Rows from block 11 of a small audio embedding model, named by matrix and row number. Rows with one number within an expert belong to one neuron, the router's apart. Each number is 500 + 25 x the weight over its row's rms, rounded and kept within 0 to 999. All counts start at 0. Numbers have three digits each. After the name is the row's rms in percent of the matrix's.
Before each expert's rows are labels from the 100 clips, of 14848, where the router gives the expert most weight on average: "responds to" is what is common among them. Only what is clearly more common there than usual is listed. The data: synthesized solo parts of chorales (CocoChorales). In brackets: how many of the 100, against the usual share in percent.
# router: router (model.blocks.11.mlp.router.weight, 4x192, trained with AdamW), inputs 0-95
# up: expert up (model.blocks.11.mlp.up, 4x96x192), inputs 0-95
# down: expert down (model.blocks.11.mlp.down, 4x192x96, transposed), outputs 0-95

# expert 3
responds to: clarinet (84 vs 9); note F5 (34 vs 8); note F#5 (32 vs 7)
router.3 097:460511485500543526513494510475517482517505525522522459477495490482520531498500503515518500526473514470472466512491515532490509488500518456555520529498467476483524504525500521474513504477511535500469491525487517468537510481520455522499499539469522478470497495487504471499507455531471515508
up.19 094:479462454457511508511448471476527499526539468511509483516435544484526502472475466503480512509527580510518460475494485498472481531496505487515510494480452498478484540494502506511488492481482513522494501500529502509513502521446490510473441481490521520529503508540491450482503503548538489502
down.19 094:513505506488486517551500489523460484533542512483467428508479514460490480476468506496497535521487537501466505502503544504481489524499499509498501517466501484499492521502477567485474556464494514498477467553525522478517494456457496516481485545479496515490477481460503457498494526520507486503
up.20 098:508498552486549525510511480502508505479516489460533460476541510501480532462514495535529479514488556513541468453493501518495498465490480508504467472550542542516534519484468497436509556526522536467502518485539522490519503483512476483486526479460529508511500500499535482533511527500502508509
down.20 102:543499506494505531520528498533500578479503496511465465491483479531468528524557479490480495500517479510504495509474545438524501486513498499486533507492585492509480490496520528532431515561481503493489447524544511526509552562504486513495504543486496495502527486508494504519504520490469545483
up.21 100:509523456497481496508526532556533470500495517519534518517497505485511506487516523535502502517521535472517495512512512503492504476526492471507440479490535506461478491545507471453522490462510477482477485510535481527502499469521487467518485527517504513492479493512521487487520503486476483475
down.21 101:521490500498508452496489516485449521494530507553522431486499523517511496487499493488469516497475468481525531490497484555563457507503471505441482522520519503488492473511541477534565499502512452497525534473524475496569512498543492515500499527499493487498464469478530490513518500532517532493
up.22 088:528510507506472508532494468487493501533511504507497507444520491532523522528499533521517508499479509513483519462485520559473485475486514539493450513543512550510511504521515485522504545512507527478522516495504496496515488488497502475486486509490493488494516480461499427539492472483477496458
down.22 097:521507507498450491520539482482511533481535491541478549499494499512513546512463496518508511505510512556469516503488503465548513535473483490506476466513548515519523492490488494520465473504527482503517510533462413506538536599530541495559502547490494515521502522493447542522484542523522507499
up.23 104:487516527534510535502514481499513471483511483505524509545474515504439496500487483475487494459491481518497469532491482500532499468461536512539514492533497501498481465493457487510515486485445495507489513525472496537545464474555514529503539507501500513538494482491474542486491518517513512492
down.23 099:521476495502493491478537504449467425518475505509541474512489464497518497493442500484490454487453514481486512487492509483451522466510514509475455473516514519474514484468507480486498488517537513483509497506533485491508495518527527455459498471498506521455495495511454539466506525525465505497
up.24 096:465523484520541504476524479477488501516541492557464518460474503542490493490474521529465499511529481528512484501551519486485501483508491471505493493498464554507525533511515472493509524507503549502538512527529478440511507523537483568496503517459503500546514475521492488502455507514510515485
down.24 099:518508489516497517491517495466551508521516499468466542494524480502508511507495497519456519504499510535492557503458435483524514500495536546515458478508573492486530516482459494472481500490505478485502486501543549494451457477472489503487489531531504477495525511539549527489480528484580509504
up.25 111:523495477512511529493489532496539492505453533492528491492497494475523554479487488534479527510517463484534489541499506536531524475472486494467491471513509493490511503481488521510496505498466498539490489494488493537491497477470516477490501480495515508516489483500505496499473561472477504509
down.25 125:463509504498509460548513489499484478506462497499491511512491484483509512517522504516503525508468567504429533503485492471483509512499469501498519496511485494511438482464481478553506506567488544510490484539481491519487479582484503483472509531489502515494493512524472533532501521501529512503
up.26 107:487513470491501520520512487478533479554433471532509531504493494499492510525526455488494490501503511476495508514468466509521511483446520547470558467522578516472496494505488506525519465510486524478504496467497521474548477519507524512518488490498491532546531491500486541477474498467509523488
down.26 100:471501500521527537491470496503458464487479508509517523506511540490469518530496514488503440489488535453533476492503503463472488502514513503449548471483546486543491487495421503532491485536513508496486526521463554494499520463479526497461499499480512482500454479496507538498487455536504485483
up.27 093:462480516542503511480515455502536493556468505505517478513494507481491509517476484483508545513483450496554543503511506487528498531536475495490521496497533449469538509505512522448498492499510485433492502538458537520468514508508526482544483512497466489545502460494487513505504531561504507535
down.27 097:534510505494498467462502495526511509455497511478468502496469485503513466507482516573497512514528545518435544487489496526460498489488499491467507503496566502548494493484453496474482485485467531513496528454478554459480495479501500477523496473479500503476509499510497513497507498469472460509
up.28 107:483478495480515514540492518505496498516500492506538488458512487470467479487516483481522435499480477501516519521452473512548495513499483533496448462498505514504454465469475518513492504451518502431491502519489542532485498487456493483475508505526502514459470505470509512493490510529490470477
down.28 099:502484496496495518508475500506494478525565504497533534504512530465480493506523506535532505513509460544514473479508527517492484470496470534513488531494467496496531484556461500520515485498466505511510521492441513526502468543469500533534500536511483503508479511545475434523516435463529500485
up.29 110:517504520498453488571455516504489493502505533526483506508489490463448478494502498480521497489487537508468493513485473500509512450531477546526526467500513504525523483497497536482468539453491465481494533484523492500510487485519524446499476487496519508485524498525498485459537513520489498481
down.29 096:488481503499475521528483506429470484526496506559465493524508542473484474464487506428518474453532516522539488504493540523494533452510501541506465520476529487480493507481527444510489528527481516501535523502496472476503437556511492467474494536475487498497483492493484499505492494537557512507
up.30 104:463523515511474505543495482490471495513483475465491509474488483511506496541525490514546493444500548510489489506510512480508510492513494511432460533510546511538511511466507529511544518469477528455529485462477505510508489510497510473485496470512485506494460488476487505469502483480485466505
down.30 102:498512507505494512518488488529488476469448500515529531492512511503523463562452494517487505465507540546489454524507537501476533503498461486508543476497499502487497508463514493463495500506458480493518552528531502512528517473495530494462536500523508477520464514509488497497498475497507496496
up.31 107:500491464550527485496547506530486508532486476557482518517494503479482540550489492492519512486504473495538489507477486499480478547540529529503495502505501513509509515483515505486486510472496475482478495513527503541520488497476552485506492484514511506486504509520514481502496454484447526540
down.31 098:495508504514528533483513516546491470570531499497537494498481478578475472437515515481501520500529397523492530496496484475526547524503525539494442523482462495514518483510523520526525537508475461511482516516519472504488440549499496495534498525536498537491481483526502497503521492496506479487
up.32 094:499516547521549521516495557464455497495508526524506531544494493494475498517448459513485500534502476526481501520455483506483465505489553527493493531493499487509513532496520529519486456535514517519521479539475457510513489497477494543503532514483493542494473533524518472484500518508554502513
down.32 099:488511505511501501498491488450480430475543504522523472523507469494514475497480502482513486514504484542507505502513548519544489503498463513564468515510477498499482494461492492507439488458502524496518550492550473521474464454519496523470503449515509531509538508551538499510517443498482501494
up.33 105:499518446479506478479512521521525495515515496481493479446466460543539510501515457503499458498508482479508526555532485466475473519486522465506475492512506525521488523499513515535531554422483508439539514464455495522487510504505485462506526498510501511467480472512541480526522497480527466528
down.33 100:490527495505537522493517498545444433491455494497516495493490537502512479495531518478496576493508485537528517499513522490484485467494503531497465493488512501485511511462470518488464424505490507468473491483501501506460535453480507496501519537541507526469572493509476446519495494507511484504
up.34 101:521558504452549515514505514466467479475496491476532502486522483523510531494505495480451473469507476536559467516500507496491509523509477551545479524486520472503478507517501520473512494531495493484483505521490574558499528486509475510513511528467447477570521517512509499492452505494487480517
down.34 099:423490502490488490496506474534505490519520495456498531514495535485494533498496497493503448503535540523538481493519467511482523506484506552516491467503495491491488517491449532525489555542497505493494507474459501502489518456572512443486497513469489529488474496499484483515510507485540527478

# expert 2
responds to: tuba (100 vs 8.8); note G3 (50 vs 6.3); note F3 (35 vs 3.8); note G#3 (34 vs 8.3)
router.2 097:476477521508472493548499504492487528470502500467506525519503502521485502485492483526472468500493512510482529517521483466503480516453461483494488499566512521507486518465494466510497491518484467472513458500536455472505476477487525507494512502472441502543510539525514500498508474441495440495
up.19 099:475512488463524487541522462497525515512474491465486464478469495502510490504465519498507552528527498493519455477464490531534507480486541499452496523479504496489564533509446496506528453467502460488498512530500518455501503503515516473516497513488470499500467517526499482500523549518559480516
down.19 093:524491500510542481517491496478512532538561504521460471497483544485515478474528500484495532490505514500496510490482521496514520502500489473500440496515529499464442486507498501502517480531524530485484492521483506503493507487486502529535518462484501496530546491520479488501499493525523497500
up.20 093:465520490532449468501491518523495485466504508501475499536516482485506460565525484488553517478508499491512525473518518474504519484500477523466538534491461514507511505524507505521463531517481478527514484460508466475530497506483542460495511548506532466532489523468504507538492530479508458556
down.20 099:490490494505491500475522483522529511507492491491480533502499490502493511505539483506501475514475537489502490504523441464537513530502531461509555519528477496457494498490486488508533462489536543480463479484497548515468465496479489502471512526517512508476482501473511530529511499505540490508
up.21 101:585500458433435494457528492548511490498499510486487504538492515473457518496508532481517495500482485538507483483508495507527482474453516485497522515489485458529500518473489527490520570531461453488498498549498465531466492481501502503521526496483477507505465513501508476510481455467516506500
down.21 102:590486504508511493479531505467506536502448503501502514504477502482520480479515521511529495512502492515501491517549498500506512502519500539450462492472531500496518488511495472540561482486457498487477504472484474507539530537480487476457497496432508485480504511497469485468501506509478507496
up.22 108:523484532520463537505498496525481487477496498505488526517491513489491526465428486519516562502531508526517534492524490494494479480495462522522532482503541555521533518514499504507528529528476479521462481526518522449522466531509536583547489491482481507481486496473520532518494528456496496502
down.22 105:462502501509504510500502495491481487455428503437510452502501532493497491497510482490489481518496429489524532491498546494525440519481521486489466470510519498466471492501559467477478523482499454487489549499447510521495499418507490506469509552489508528513464525489528527528499463459475528510
up.23 103:518480494517501490520520490537496484520513557542540482542525485478527522495484508498501495497458476491528483470500474515466540515493498520507529523482466479493531502529479531523519507467536467495519525503561491443490494511483479458487507528484448515498517478507525514521497542496522495457
down.23 103:493522511505506492552515512510504512522516491547519469498489518471496537531505500515491592489503491486488511502466456443528505540490505486522453511501574501536503512517525492498507460474538502526486485518494563500506474517466513527516479508504500505493537487519485456549497444486489512499
up.24 093:492485493524487531511507500508501491541510470503519513505501517550516496481514531512476463485484479497480502522466520480498460545481510530517469508485479461488551484533488499514465485503507469470534527487459550495475511557515451510542486478519521488511499490469471536528445495504464497491
down.24 096:487495492493563493532458509522530502486541498498499501505505482522501485522502484495483526526504522509500457498503422521502465475498506486502484484497525523507528492537460486488519514484525495506530537521523462496488527534479484461489511488505511517511562502494504480512503504449482500485
up.25 115:485489451469486470439535542494497494469495496460528529513454510519456524488507467499539517517489515530478452514500506497482520476506529449555441488522485519488497494531493544501461509502498494463517482476491462519510510486467475483499479558496511489516481514491509518518482488520534489497
down.25 114:517508493515480502534582522440556534510519512476523497510518498510501480483441496490473550504486503467445503507505501495468484495515523507484464498504493520495487525513558481490513463495514531489503500533495480521516388550467521476529500510539508511501539482527491506480500531513532507493
up.26 099:573483503523489506493502508504520462535469508481459525556548539514539511496519471528529466514499530530503507484489559478499495519509473528496471502517500559487512479513517477513522473460489501527505522499509550531463488526508511435542484547495482514515522501514538514504452503485478482500
down.26 103:474476487495518500479498493522523533492498513496508450517518501522515535508534483508471489512515520489517525515506489470506501522504515480490494505516478501473493491484514463513489529483508527511456508477467559504503528528475513497483490526515494511497472503529511444465494525469476485506
up.27 104:490527481501531518487465508522479477458506492504517495468530498494507500516500520487483478492499518506519507498552538506493502542528515483517464513502501540537524492499503443496526503540499487526466541490515448512495460488504455512499514487513479489473491538495513503487494595507496531512
down.27 104:501493505494522487540490495528445502476554501499506452517513496489482481496473517492508503509482494543489510474543493536475513510512491534512513526485461491495495518515458474487519524503524510490538536547472476523449456562515473458442494512529495508491454510449445490570489513526468463494
up.28 101:453493453545501543513468461457482487497524527537462517524526495554476533536490434474507487554530500554521487518490507523478476492510484527527465511509510461491501484466490514481497560498471511479450527530508510482503503483497505480527494499492537494496493468520513526478467486575483468500
down.28 101:537502496499521465508525515559485492482459500532491500494505516485485503517513485554522519482517548497454544495509451543534519507499501537523523531504499494479475510521526489536460486534463497510462441487498519530572478496519487495522495518511506483521534524485491452474523494514484505504
up.29 095:479507487557531498516546505453534436486521481523505535453521509509480492522496473497468483512498491536438504498491518503460507502466568537484474499534517458477442516497510509514500524477510483450528475484484491487478504495550509476500449510497493507466530495537481514522526521536524500508
down.29 090:509492491500465446486519496517491502518568500522523496498511456472498483434505494492524479496510492472518531513491446502486517512505531513519497544479477521476444491470506480516495508463465461498496545517544535484470557495510498489512493460530503486476516485522518453510479526524478534492
up.30 102:476491515448485506493521494450494481546505477487487517508546517489475471516493514520483456496476512479476459534501481483536505501501513441427479458480510514503450495527525509532512512502501499499480498536498429513460501525522533476501458457491510498504499441526520489473487484459563477520
down.30 108:478507502513499448487482494539485533472469489527490539497498509515489472523505492552462447509518505534476509504513543452529536467484517494542498482497532502480499503475522493488457537465487504507515490452548477487518554470504523499509521508508486491467524513537482480499488465506504501500
up.31 099:522475512498468517471430534522493522506507520554470520500455520470471523489447460509487481469496511528508498513503458491492517470497498506521510505485511494469493483478485485518500424519520458494481505576453460475508477506510542514515468492527495496543533506524486514525473528506475515498
down.31 097:425510506498484497493498495498527469524498512477526507494506508521508516473476536462513488512506505465481497515505469516515473543505495497505487511512528499449518500503454507518478495459453578492502492473462506497476507524507491507533498483495505511503513523538458484497499537525504524510
up.32 100:479588508519486464472488511483502503517490509470466498508489495497478471527482531507546519487458462505526521493505488484555511500463502554483458457469491511511497471547484524500515463528506507497503500490507475510503466484534552533503563489496503519511493505510496520480507466531508506540
down.32 094:474531505502502492501479528516487487523482486505481470505514496516517435492478535531505505496521459456517497523502530481513529442505498440503512503525491512503479470482529474520517523540529524525471497476488511508479495460504523456479479527474504522521505478531511463518511506499524517523
up.33 092:534527508504523505511473524495525474539457489545459548494539478447443503504529524470486451526466565500489472493452445496496463490480514441514492503520524473534511512511492523503484519537482458463479494497479499517510511498476522518505504478470507532533523463527532536476474489489464534526
down.33 101:491493501481515510495498521538515557538450487480483540494505520555516508500504487459502472465490470535518462510475459446523527504500548469530508484492511522498507501535500517486438457499522503510482460494479432494498500519512506527502480488462492452480507493481514478495509476544459516527
up.34 099:515459523480478481519462497508458500474452521499520456523471499478541476516462474475520518470520483519494475482525490490474470497486475549520489524463499483505516494519483514531486499551509495445497508483443512512511500497473500541537489515472508505490502474466495518492490490493489459492
down.34 103:466475484505520496517537523450493514450509495499497519507491489513493451542520498492509482475523482483470507511487492446493470552498493541490412501486573503436505523504502486470496506436530474504471493506509483483518490540504533477481500505524505533499515492446490482540508500510497545501

# expert 1
responds to: note A#4 (61 vs 10.5); violin (61 vs 13.8)
router.1 106:528548519468490534479513509528454516510467506499473512500439525474519466542532508476511543468517487515492556460476520472481493513509501482471511501472490475534480504519506521470503483504515504468460475514511493499459455494504513512478473507559468482518504546484465512515542508524552509531
up.19 106:508485490506508502491488527603508519515533475510507486538514480514469521451505486486506491469461488496434487509469494489480496531515457516522524478505444518532512515504561505508464509502490497484501484482435489541448506507499544488520476424481520485540529512513497507496516464515500495494
down.19 099:448498498509470555537501522451559533496495501484486437500515502491502500417510497481521514521505492477534536505466438484482476531512517487503480527498516517520476491491423524468472501474488534485501457473500495483445486509511500520530510461501522509527507500495433509475492547496502545495
up.20 091:507499563489507478493513521511461498496486529530530490528474515455496492472429420475539464481531490537522456478516484529515546489465484499537477498512524500493543533496514544492455459475470464514501508468503524518496501483506480482504513511497510526511488495517496522510489504502493500516
down.20 105:474491492490448476481528520486496494435522509490494573495482504540501474523488495488466506505533483479482522495474510464502474500496527507486499514483503507512491488481489477446487494575529496488468484519539472489507486522481518527515494501518493500535529512491491525494494492514541473503
up.21 105:539490519511465496502472525436497458495481490489497509454469443505485513492520506507565525534537499505511503480489523487467533476484493526484474486509478482481496531470488486507454476454481513460529500487541484506526515495480479489508512518492522532473496526514517514479503461511497485502
down.21 100:463498493498463477536525480479534463481500506477488523498503553480489487489490495486486533501462480518464547484477469496555453563485523510521504492495534497487515499485505490485540519540529496499474483518480467496543522564503522471511488511505495482415527499476462486550503497522544524497
up.22 096:521513514487527507485523523471497517508510530457530485552522494480485520578484461507452522502526500489467486508519486512519490500499543511510523516488471468502512507469496500493495490551483513483513532490496496525490531519476459539530494517499453526559494524491505510488525523488568486492
down.22 105:532484501510478444438473490535483550491507503508470473485486447539511527458525477468511455511487467452510519483478517548538491527512476547531505519491505490520490494496458505480514564493509495509441527526514479470504469486472518501508504510478504496518536506489537479524504499523491525494
up.23 104:540480486486506519527499484495548497453487493514499500539459498475483552474478506502526512481513484459538465505475524539512576542491474513501534472467520516492497496511479471484500426523524512493535510479526513494546515531502507543512458501464538514525507505496474533537546541502513503487
down.23 095:511501491490492493499465494525511492499515499492515459487498486561520455502495481482491520515504456490505478491480494484525463566487497541459484543495481499510551500526502488469515539483498485544469503469550474483530509483492494517518508500549499487580550489484487510458493456480540497514
up.24 096:494502544477500493483501508492541477463470555498504492439542451475507470498498494502508472507493519489464563537529512493533527493527500447554497550512511560510514492533528501528449523438514523516501536487502480471473473539481472527523511521515471517515497520496505514495527517545526474489
down.24 096:517493494505493493488526504475515502486452506491454496500492550461527525493521498491463492506527520509454491483478553478486479495517494500479422520509532474529550498502467473497491504500507456491511496516439491475483415498551520486484517487497483481467497514526499478489482440517432465498
up.25 091:496532520559563499532515491483492484473509508483515497483521515515464479465491531529482467511531463517554518483470499534503481501516464483486542504493475517515506486503519543480504489497464466534536520546492485509513491492514494494506507464497558487501502502447522472494453506512445476503
down.25 095:472504500500536466549517488461493515465505498513458497494482486532517513494502493492490495491497526490501546503511474427523503460508474533533542490490463506451499514524444530488520469534492478493500502511532495506485432500518516527482495520478501503484426478501480475494517526526523500509
up.26 094:467508483507487478478493559448496522526514448529509465531513488484502460520468442545511522514470525515527504480502505471515490491517485488485527476543482518482507459527502481519498513500512514496492498582524486498507504477500494504478471492544459511541509509505493557535547474500515496515
down.26 089:562506507504501498521527509523547482493454482504496515500483477531518502508518511504495547498524487536494482504493502480507472479513526507499482517502515506492432475522551482456493513473519505511468543487481492508525502507524485516515483473485490542501504517560451522492504508471480487485
up.27 105:507487509516442488505507484503508462495488456524473556500498519451468494505515509519524483464499485542425526487510499512526498492520473523494500449497534505498484471479525486477495486521495517466505494519536489478534459515527472469460483483530519503530474556491511516480527489510494534519
down.27 093:517462519498524541450474491517435445476505497481489526498512507484514515480546526499495476497489517433496481513519482503489483495492518498470500500472487483500527509499483465484508526511501464531491417497481516487537482536488492513506490521487508500518489508513443562528487488477500516498
up.28 095:483491497477518508517540521513525486540493494490511507509489493461509489505507488529535500465517572499466519517495508501499493507471461517446526488529473488501508474470503489493493498543491499451507478481508459508541503500516457474508459517454441500458500526494458498479533533471514497457
down.28 100:458507494516464490470513475492557550475512498521508541490486525517477496510536512527515494497496556450481461498507492529505504500508467502527528527522520509528506490464499550520510537527466468500475458453477473524417520517539510497447509476508505491508573498523472518473517540457473532491
up.29 095:482526493467524482483509496523499469518545481499497464527530507483531493509515551490501488476495512471471451500529484518507514483460522470433503497544542500489497510497517548518495464540503483509482517510499516492510501483591468485501478489499545498471499496548484491472494525526547501501
down.29 098:474505516511521482436495483518513489531493499483509467497485508478510498502536506491507456504526488515478509496485541498511461503513483478501411486502530522519524490505472534463502534510497497492512520491506528495433462490503510534457482493511511466475567492518484540486526463485533513508
up.30 097:489484503522489527502491480494505482480536514490496486474525553477515532473555455486490486536423555510455473503455475498507486505479481511530474503463530432500464498478513516460511502465485551496511496470494536483483497499490489475460537448518463499482534521471504503506499522529476503492
down.30 112:492496510492497518585495506490480503469512500540487515477488488505522524509440501522487543512499452490498484501523520488488512461498524523508547518483414498540525500527507514482496509546489527501488513505530495507460443539504508437526522510471505518494507476479468452475481530524476510514
up.31 106:467483490469487481475488495565484487480521523552480520493537469494486475510520493472531512521452529504497496500477486519512497474513493517500498483504491514518521509468516505502481440501481551518477493471531524521524529512517489508485499477534502482506484512512535471499522479536555518510
down.31 098:501495489497511542482482499465483498502507505509506538504512497519485439479511498503484486487510502511542555491493477480536426529507557501507465502479440483510503512525497505497510543464532516525502498497466528503520534489498504462472502469476499516517514507485505467448491522477533532499
up.32 092:481514472520500488484452495498502542537482464495503484449536467535535535449464483520486530474462521538547538511495497530483478521513454517538539476536508548511526510460491500494497494506499465531490512504486541538485535516513499487496505528507512526414502475465530526501497484489504472507
down.32 090:497490494492505449526511471494484524515535494509451502519502489488525487514484505469509473501496496462479543492480513489470535510496544572515479514481587492490505498498524507494482484544523496505499511508530477509554579513469511520501499484499512478507482485488551502511495502511488467512
up.33 090:495509501499543515499474487550519526534512502493497501511512469486513448525433533486491452496512482458524501481522470508527518491535522486586488508494513528485489511452479514495489515483478448526512528509495477534476501491461496535512502509536504514498489473479498464500517493536536479505
down.33 099:493504507505498554519540506454494545511451495461502452515488505463487509487475512476539468474469541494493447514456568520442557505491479513517470500506527522509533494521440496509515439489508482503484513488469492529526460530461521523510498468514481491537525489492511456452473496509540473508
up.34 095:511514510523476505527537529467512452487518507526501524537479501515485483498467527510505489456458523495493509528563520526505505490474524555490522475514536501486493533543496539502527552454529498498480482524530489495489498519497510499500508508479475495514490523466535511474474511472463490533
down.34 100:529500497478474531523506491488496484473509514486487479508505497489502501484475510471533471517474511561554485506504498546529518534490531441513562490516448495499479492490448475503513524552462533521447525502514473500513511486489494478492491539542497498539478504520500489506506482508499508490

# expert 0
responds to: oboe (40 vs 7.4)
router.0 099:532458493536493498469488468497518445514499433504463511501558484470456487500503507474473466532509502505562493510508478512513486515538481547435486528527528498472495516452493489501472510468496456530527537499502523562494509503523521462503528459477520501483506464528519501521465527518512500473
up.19 090:512508465479501495454521477538563473454502496487487506486481518462491484455527528493520498478509508500519462497446485470510520520462549525503487509482465469525489521461519490513515516558514502488530492530494513475491470504515529517533560488462545502496499492487498458458531515495513502488
down.19 092:512497492497471457512459504562550508496477503496518513510504502487494462479542494497484521480500494451458494494517501474495500482485492517460535539507523513489524494493494525520533489519500500514501477447533503490464515466533507528492495489495481482516499512538519497464498473488506424491
up.20 098:464526534525519448530511525453503490499514506501466486523500517500478457488573499510497517541501547487510478497536508473500514507521496489547521466489503507512468522538522443483468481493516544483496515506511521500478532503497497530487503506460492503489472515546499477531464460508494465533
down.20 103:495494492515486510459510501487499483471489489460446501492510560563498504498477498507512552487496474539474484508484533506490506519511486493495539480484482502477550498484554510529463479493510510490480465501427485495525455567507521477512495518527498525485505506485517477486519507485438438499
up.21 110:502460506471483513468503454509471506510494514472473525498474519487511487498497529497504514491502530506508479493517481501496483446496484493499506485532494487514470484493478510452434459483502482510516474512507548482477485513527487508506451557518458507540505444465460499491486489534496501503
down.21 111:513502501475491469452479484486542483493510498500464543512503466595494476522498509504517478503514469502531513507509514514527476449513503529458521523492477518502533495515477479501487530502519533487495522489530462505474452528522504447456502519476502503459516518489525495474487493490446505485
up.22 108:553530518456505504524509471500495473522489485470506518481456492497485482494535497473549543506499518501492473466464496486531510514477496465461518498495473550510453498518476527467498472470495499507465510504462509463499435465519534477502476502513530518512473478493467525476483489520506512503
down.22 106:467505493504509458486485499550486490479556502468499529490499478510510491520504513478508496481519466551503541495486521537507520516498493520509532485496501482464499502550500457527539475465479504489489501510438507502516456492546499466494510526445500527516558520454510511486480555439480515496
up.23 106:469490479489485506534493472495495493548494482477530469556496493486528506526568483549497495486462490482540501517457475483484481514470484529457511526507479506518491514494520476492487494495508504478497510479479569537558532466525522507483451571505503478454509471509464532507474521504545489516
down.23 105:456493491499522507475474494487465481463503516509527462494506499447483524534533494495510506506470514543493499489509476474483505512497486519502511506489516515486545483493481491480519465497455486493474569484460456526475493471487508543443486482540498500511492496535496495535498467459543475488
up.24 092:502472476480531493509542529518450504526499571502456509532519549459477520475487479496537527515488469475456491499484511471499471530475512492487476506497510484514497519488526489509503515453519489472477497499528451449557493494523464510501476461480458441496474512521517482450526491482535515483
down.24 097:503502512506537525508465505564541505493458500494489546495481498479464525538505504462533524509499513449505524500503508468548502475494512531483535512502467486468494506514562506485498434485443488507525537513492502510555534464523507481511522468496496528451512522497533480502477477499488503483
up.25 103:487501494451483474519502520499489485471508493529470487556508508456473534538496483494462517486454509496455508524482488500498504489562505531528453516471467505504479483469545526507460515479530485503482497432501463487491474499471474495510490487531519511494501474524488526497537473463469480490
down.25 108:535493484488502550471478490534497519488474494517512449510507526547469493472483511506476441505536553536482523514519484497413519493489530518491484491507481512519526508462491453481520476500522499497500470493529475495468502514488489483435503497553500473535481496498471490506499476435519500493
up.26 103:469511529499458506467468491493447513529521522509528496522503532505519491533497479475532542498502543515472471529430491504499504492555570489482508491492485523506466506491502508509509468479520490507517478477497479473485550495494483520511513493503452532533538494479468493474475541482529506527
down.26 108:536527491506507462501551492501498484493544511494460515496482508532504467525502481486539512491494475502465507496516491491486524454505514503481492541487535495486507524454510430485508503529455509508535519509486491493547476467531503520523518478544516525492465526496455444502522501454549483509
up.27 116:503534478489502515501503508405535503492469525494493508540481492534482504491507515463501485499459497452529501507505477488526465515468521498558544485480504529521502512477516495470498463492502491482498497489487530491485469492459500469449567491453530512503514506541513462468503513493466488486
down.27 119:524523497499500546484533492533557510510501487524463524507473476532505538499523499517519479508483547517491449501493480531521515507499476505504531541503499534497510502514520509483536499503473501514521474488499502513518516500530515529560491500475489478493465513512495457490524532467509443521
up.28 096:530518516505555510531471495475487466514474524544480529491495541485502531506520488505511537481525484481520481438538521515492527541482511492524513490445538553520480518454480515473506476460522490491533516558498510546503508513503434524494435531433513479529489485507498501453486468488489498519
down.28 095:460509494497545514460482504552493478504515510516507530503492470525490557490508494486505456490499515488416467509535470492474508523497477493528521505498549478480495494466490477497432494540476514497482541471461459502462477542499500504495501516517499479530473534509504528509505486488521510513
up.29 095:470470510547485509512491451536496539468493480527529499508473496483496504494509460505494474483472491522494488506513466471524508473530532517502507543540468579486533530559483501507464498484476491508535506452514475542493499469490500512522473527498435512520532506474477528501477509525489552496
down.29 100:527502493502529540500497491489513503493486505555503487484533520477492478505524507450464547496464515533472467493521536523503463492511524507453530485491490488535467496492524509463504527485527453513440521489494503512458551534536486533486499541508489492520553511498480541507493516534495539520
up.30 106:481513527496469504482479460479488478483504479489505477522490532484497503496534461463530484475503501514523528516504506473488477497539497517446513528479496443511481516510529516502555457489546516496509487495483469490502485492586475504499519482485508520487511460493513472445533451513513478495
down.30 108:524496494507542476494523493502470447452488496481490511524500464462512490538507501529502471501476563466490485501495501534471436430501466466472466493506515492447464505464484482470454484535523451511528503498519456502508492521493480485521501492503488510523509487499491516491484496526521482492
up.31 094:469501480510482487480510486471511518489493519475478509512518466499490521518514488473541481499516468505503466532475498517500463537447499460531490524474471499523513490470488508460475502448537517492527555529512539564465518536510482494475511489531545529491463528465521488518503487509514492499
down.31 098:488528499519519510517531519505503447489584500533503513513496496496471519491540532493518481496478478489571485492501588494506536543501519513500526492495514498535489506493518486549495469479514514493534520501515500462505497534465501514506522539448492524516488495555504492498490481511501534510
up.32 107:458482517496477532486467490558523521462510478537513501516496545471500533496459529488498496498504494491493507468483503505527521471469481527470490516541481499495527501473478471499513385505514516497481490567495504516499455495474501544515523538479485465577507491526514514505534497503514502482
down.32 102:473501490500534477482487482536452488485545500495457508507502462477511489517465520496477533514496459467498496489496502493478515462492498483478499486521497501503472486486483526475486499587479545503519532533473489503505479454480528515518503517523484516490444487515470506503492522473535460496
up.33 111:513520528468453469474510463503514513460531487497512466484457534446477483503551521501564507502508464535479476530480550505502461500456454562494476502513503505506523498483446531510503495500487499492488472530473436458488510519504481472494531470504467502513503565497512535486489524499513516526
down.33 114:496527500504512530458505481476481488510490491506511419489510474519509469498476505487472481500480450543516478493478457475531527460496511523486487503489512490456529493522556458550521513487478516483480506499467480492519506516481512455491507461449496505460522498539502502496485504433511465508
up.34 108:487504516490516481491494477491525524489450546489507470391486519505491538494543481507536539483509469508476525526492509475489504502496493538472497515460506455479489502529485502490519516478505539475504505456518425498512476476487495498457476508473503489515519488477541529531467527490453499513
down.34 102:515491507514500559467512485556508508517444499500546512511484502504510532505524497484490502498491449588492472498493581453522507484488495499522526499515481503532503478496515509492490474496497460498462518481404481482491461515507519488444493499486498499522515512442467422497492510502501493488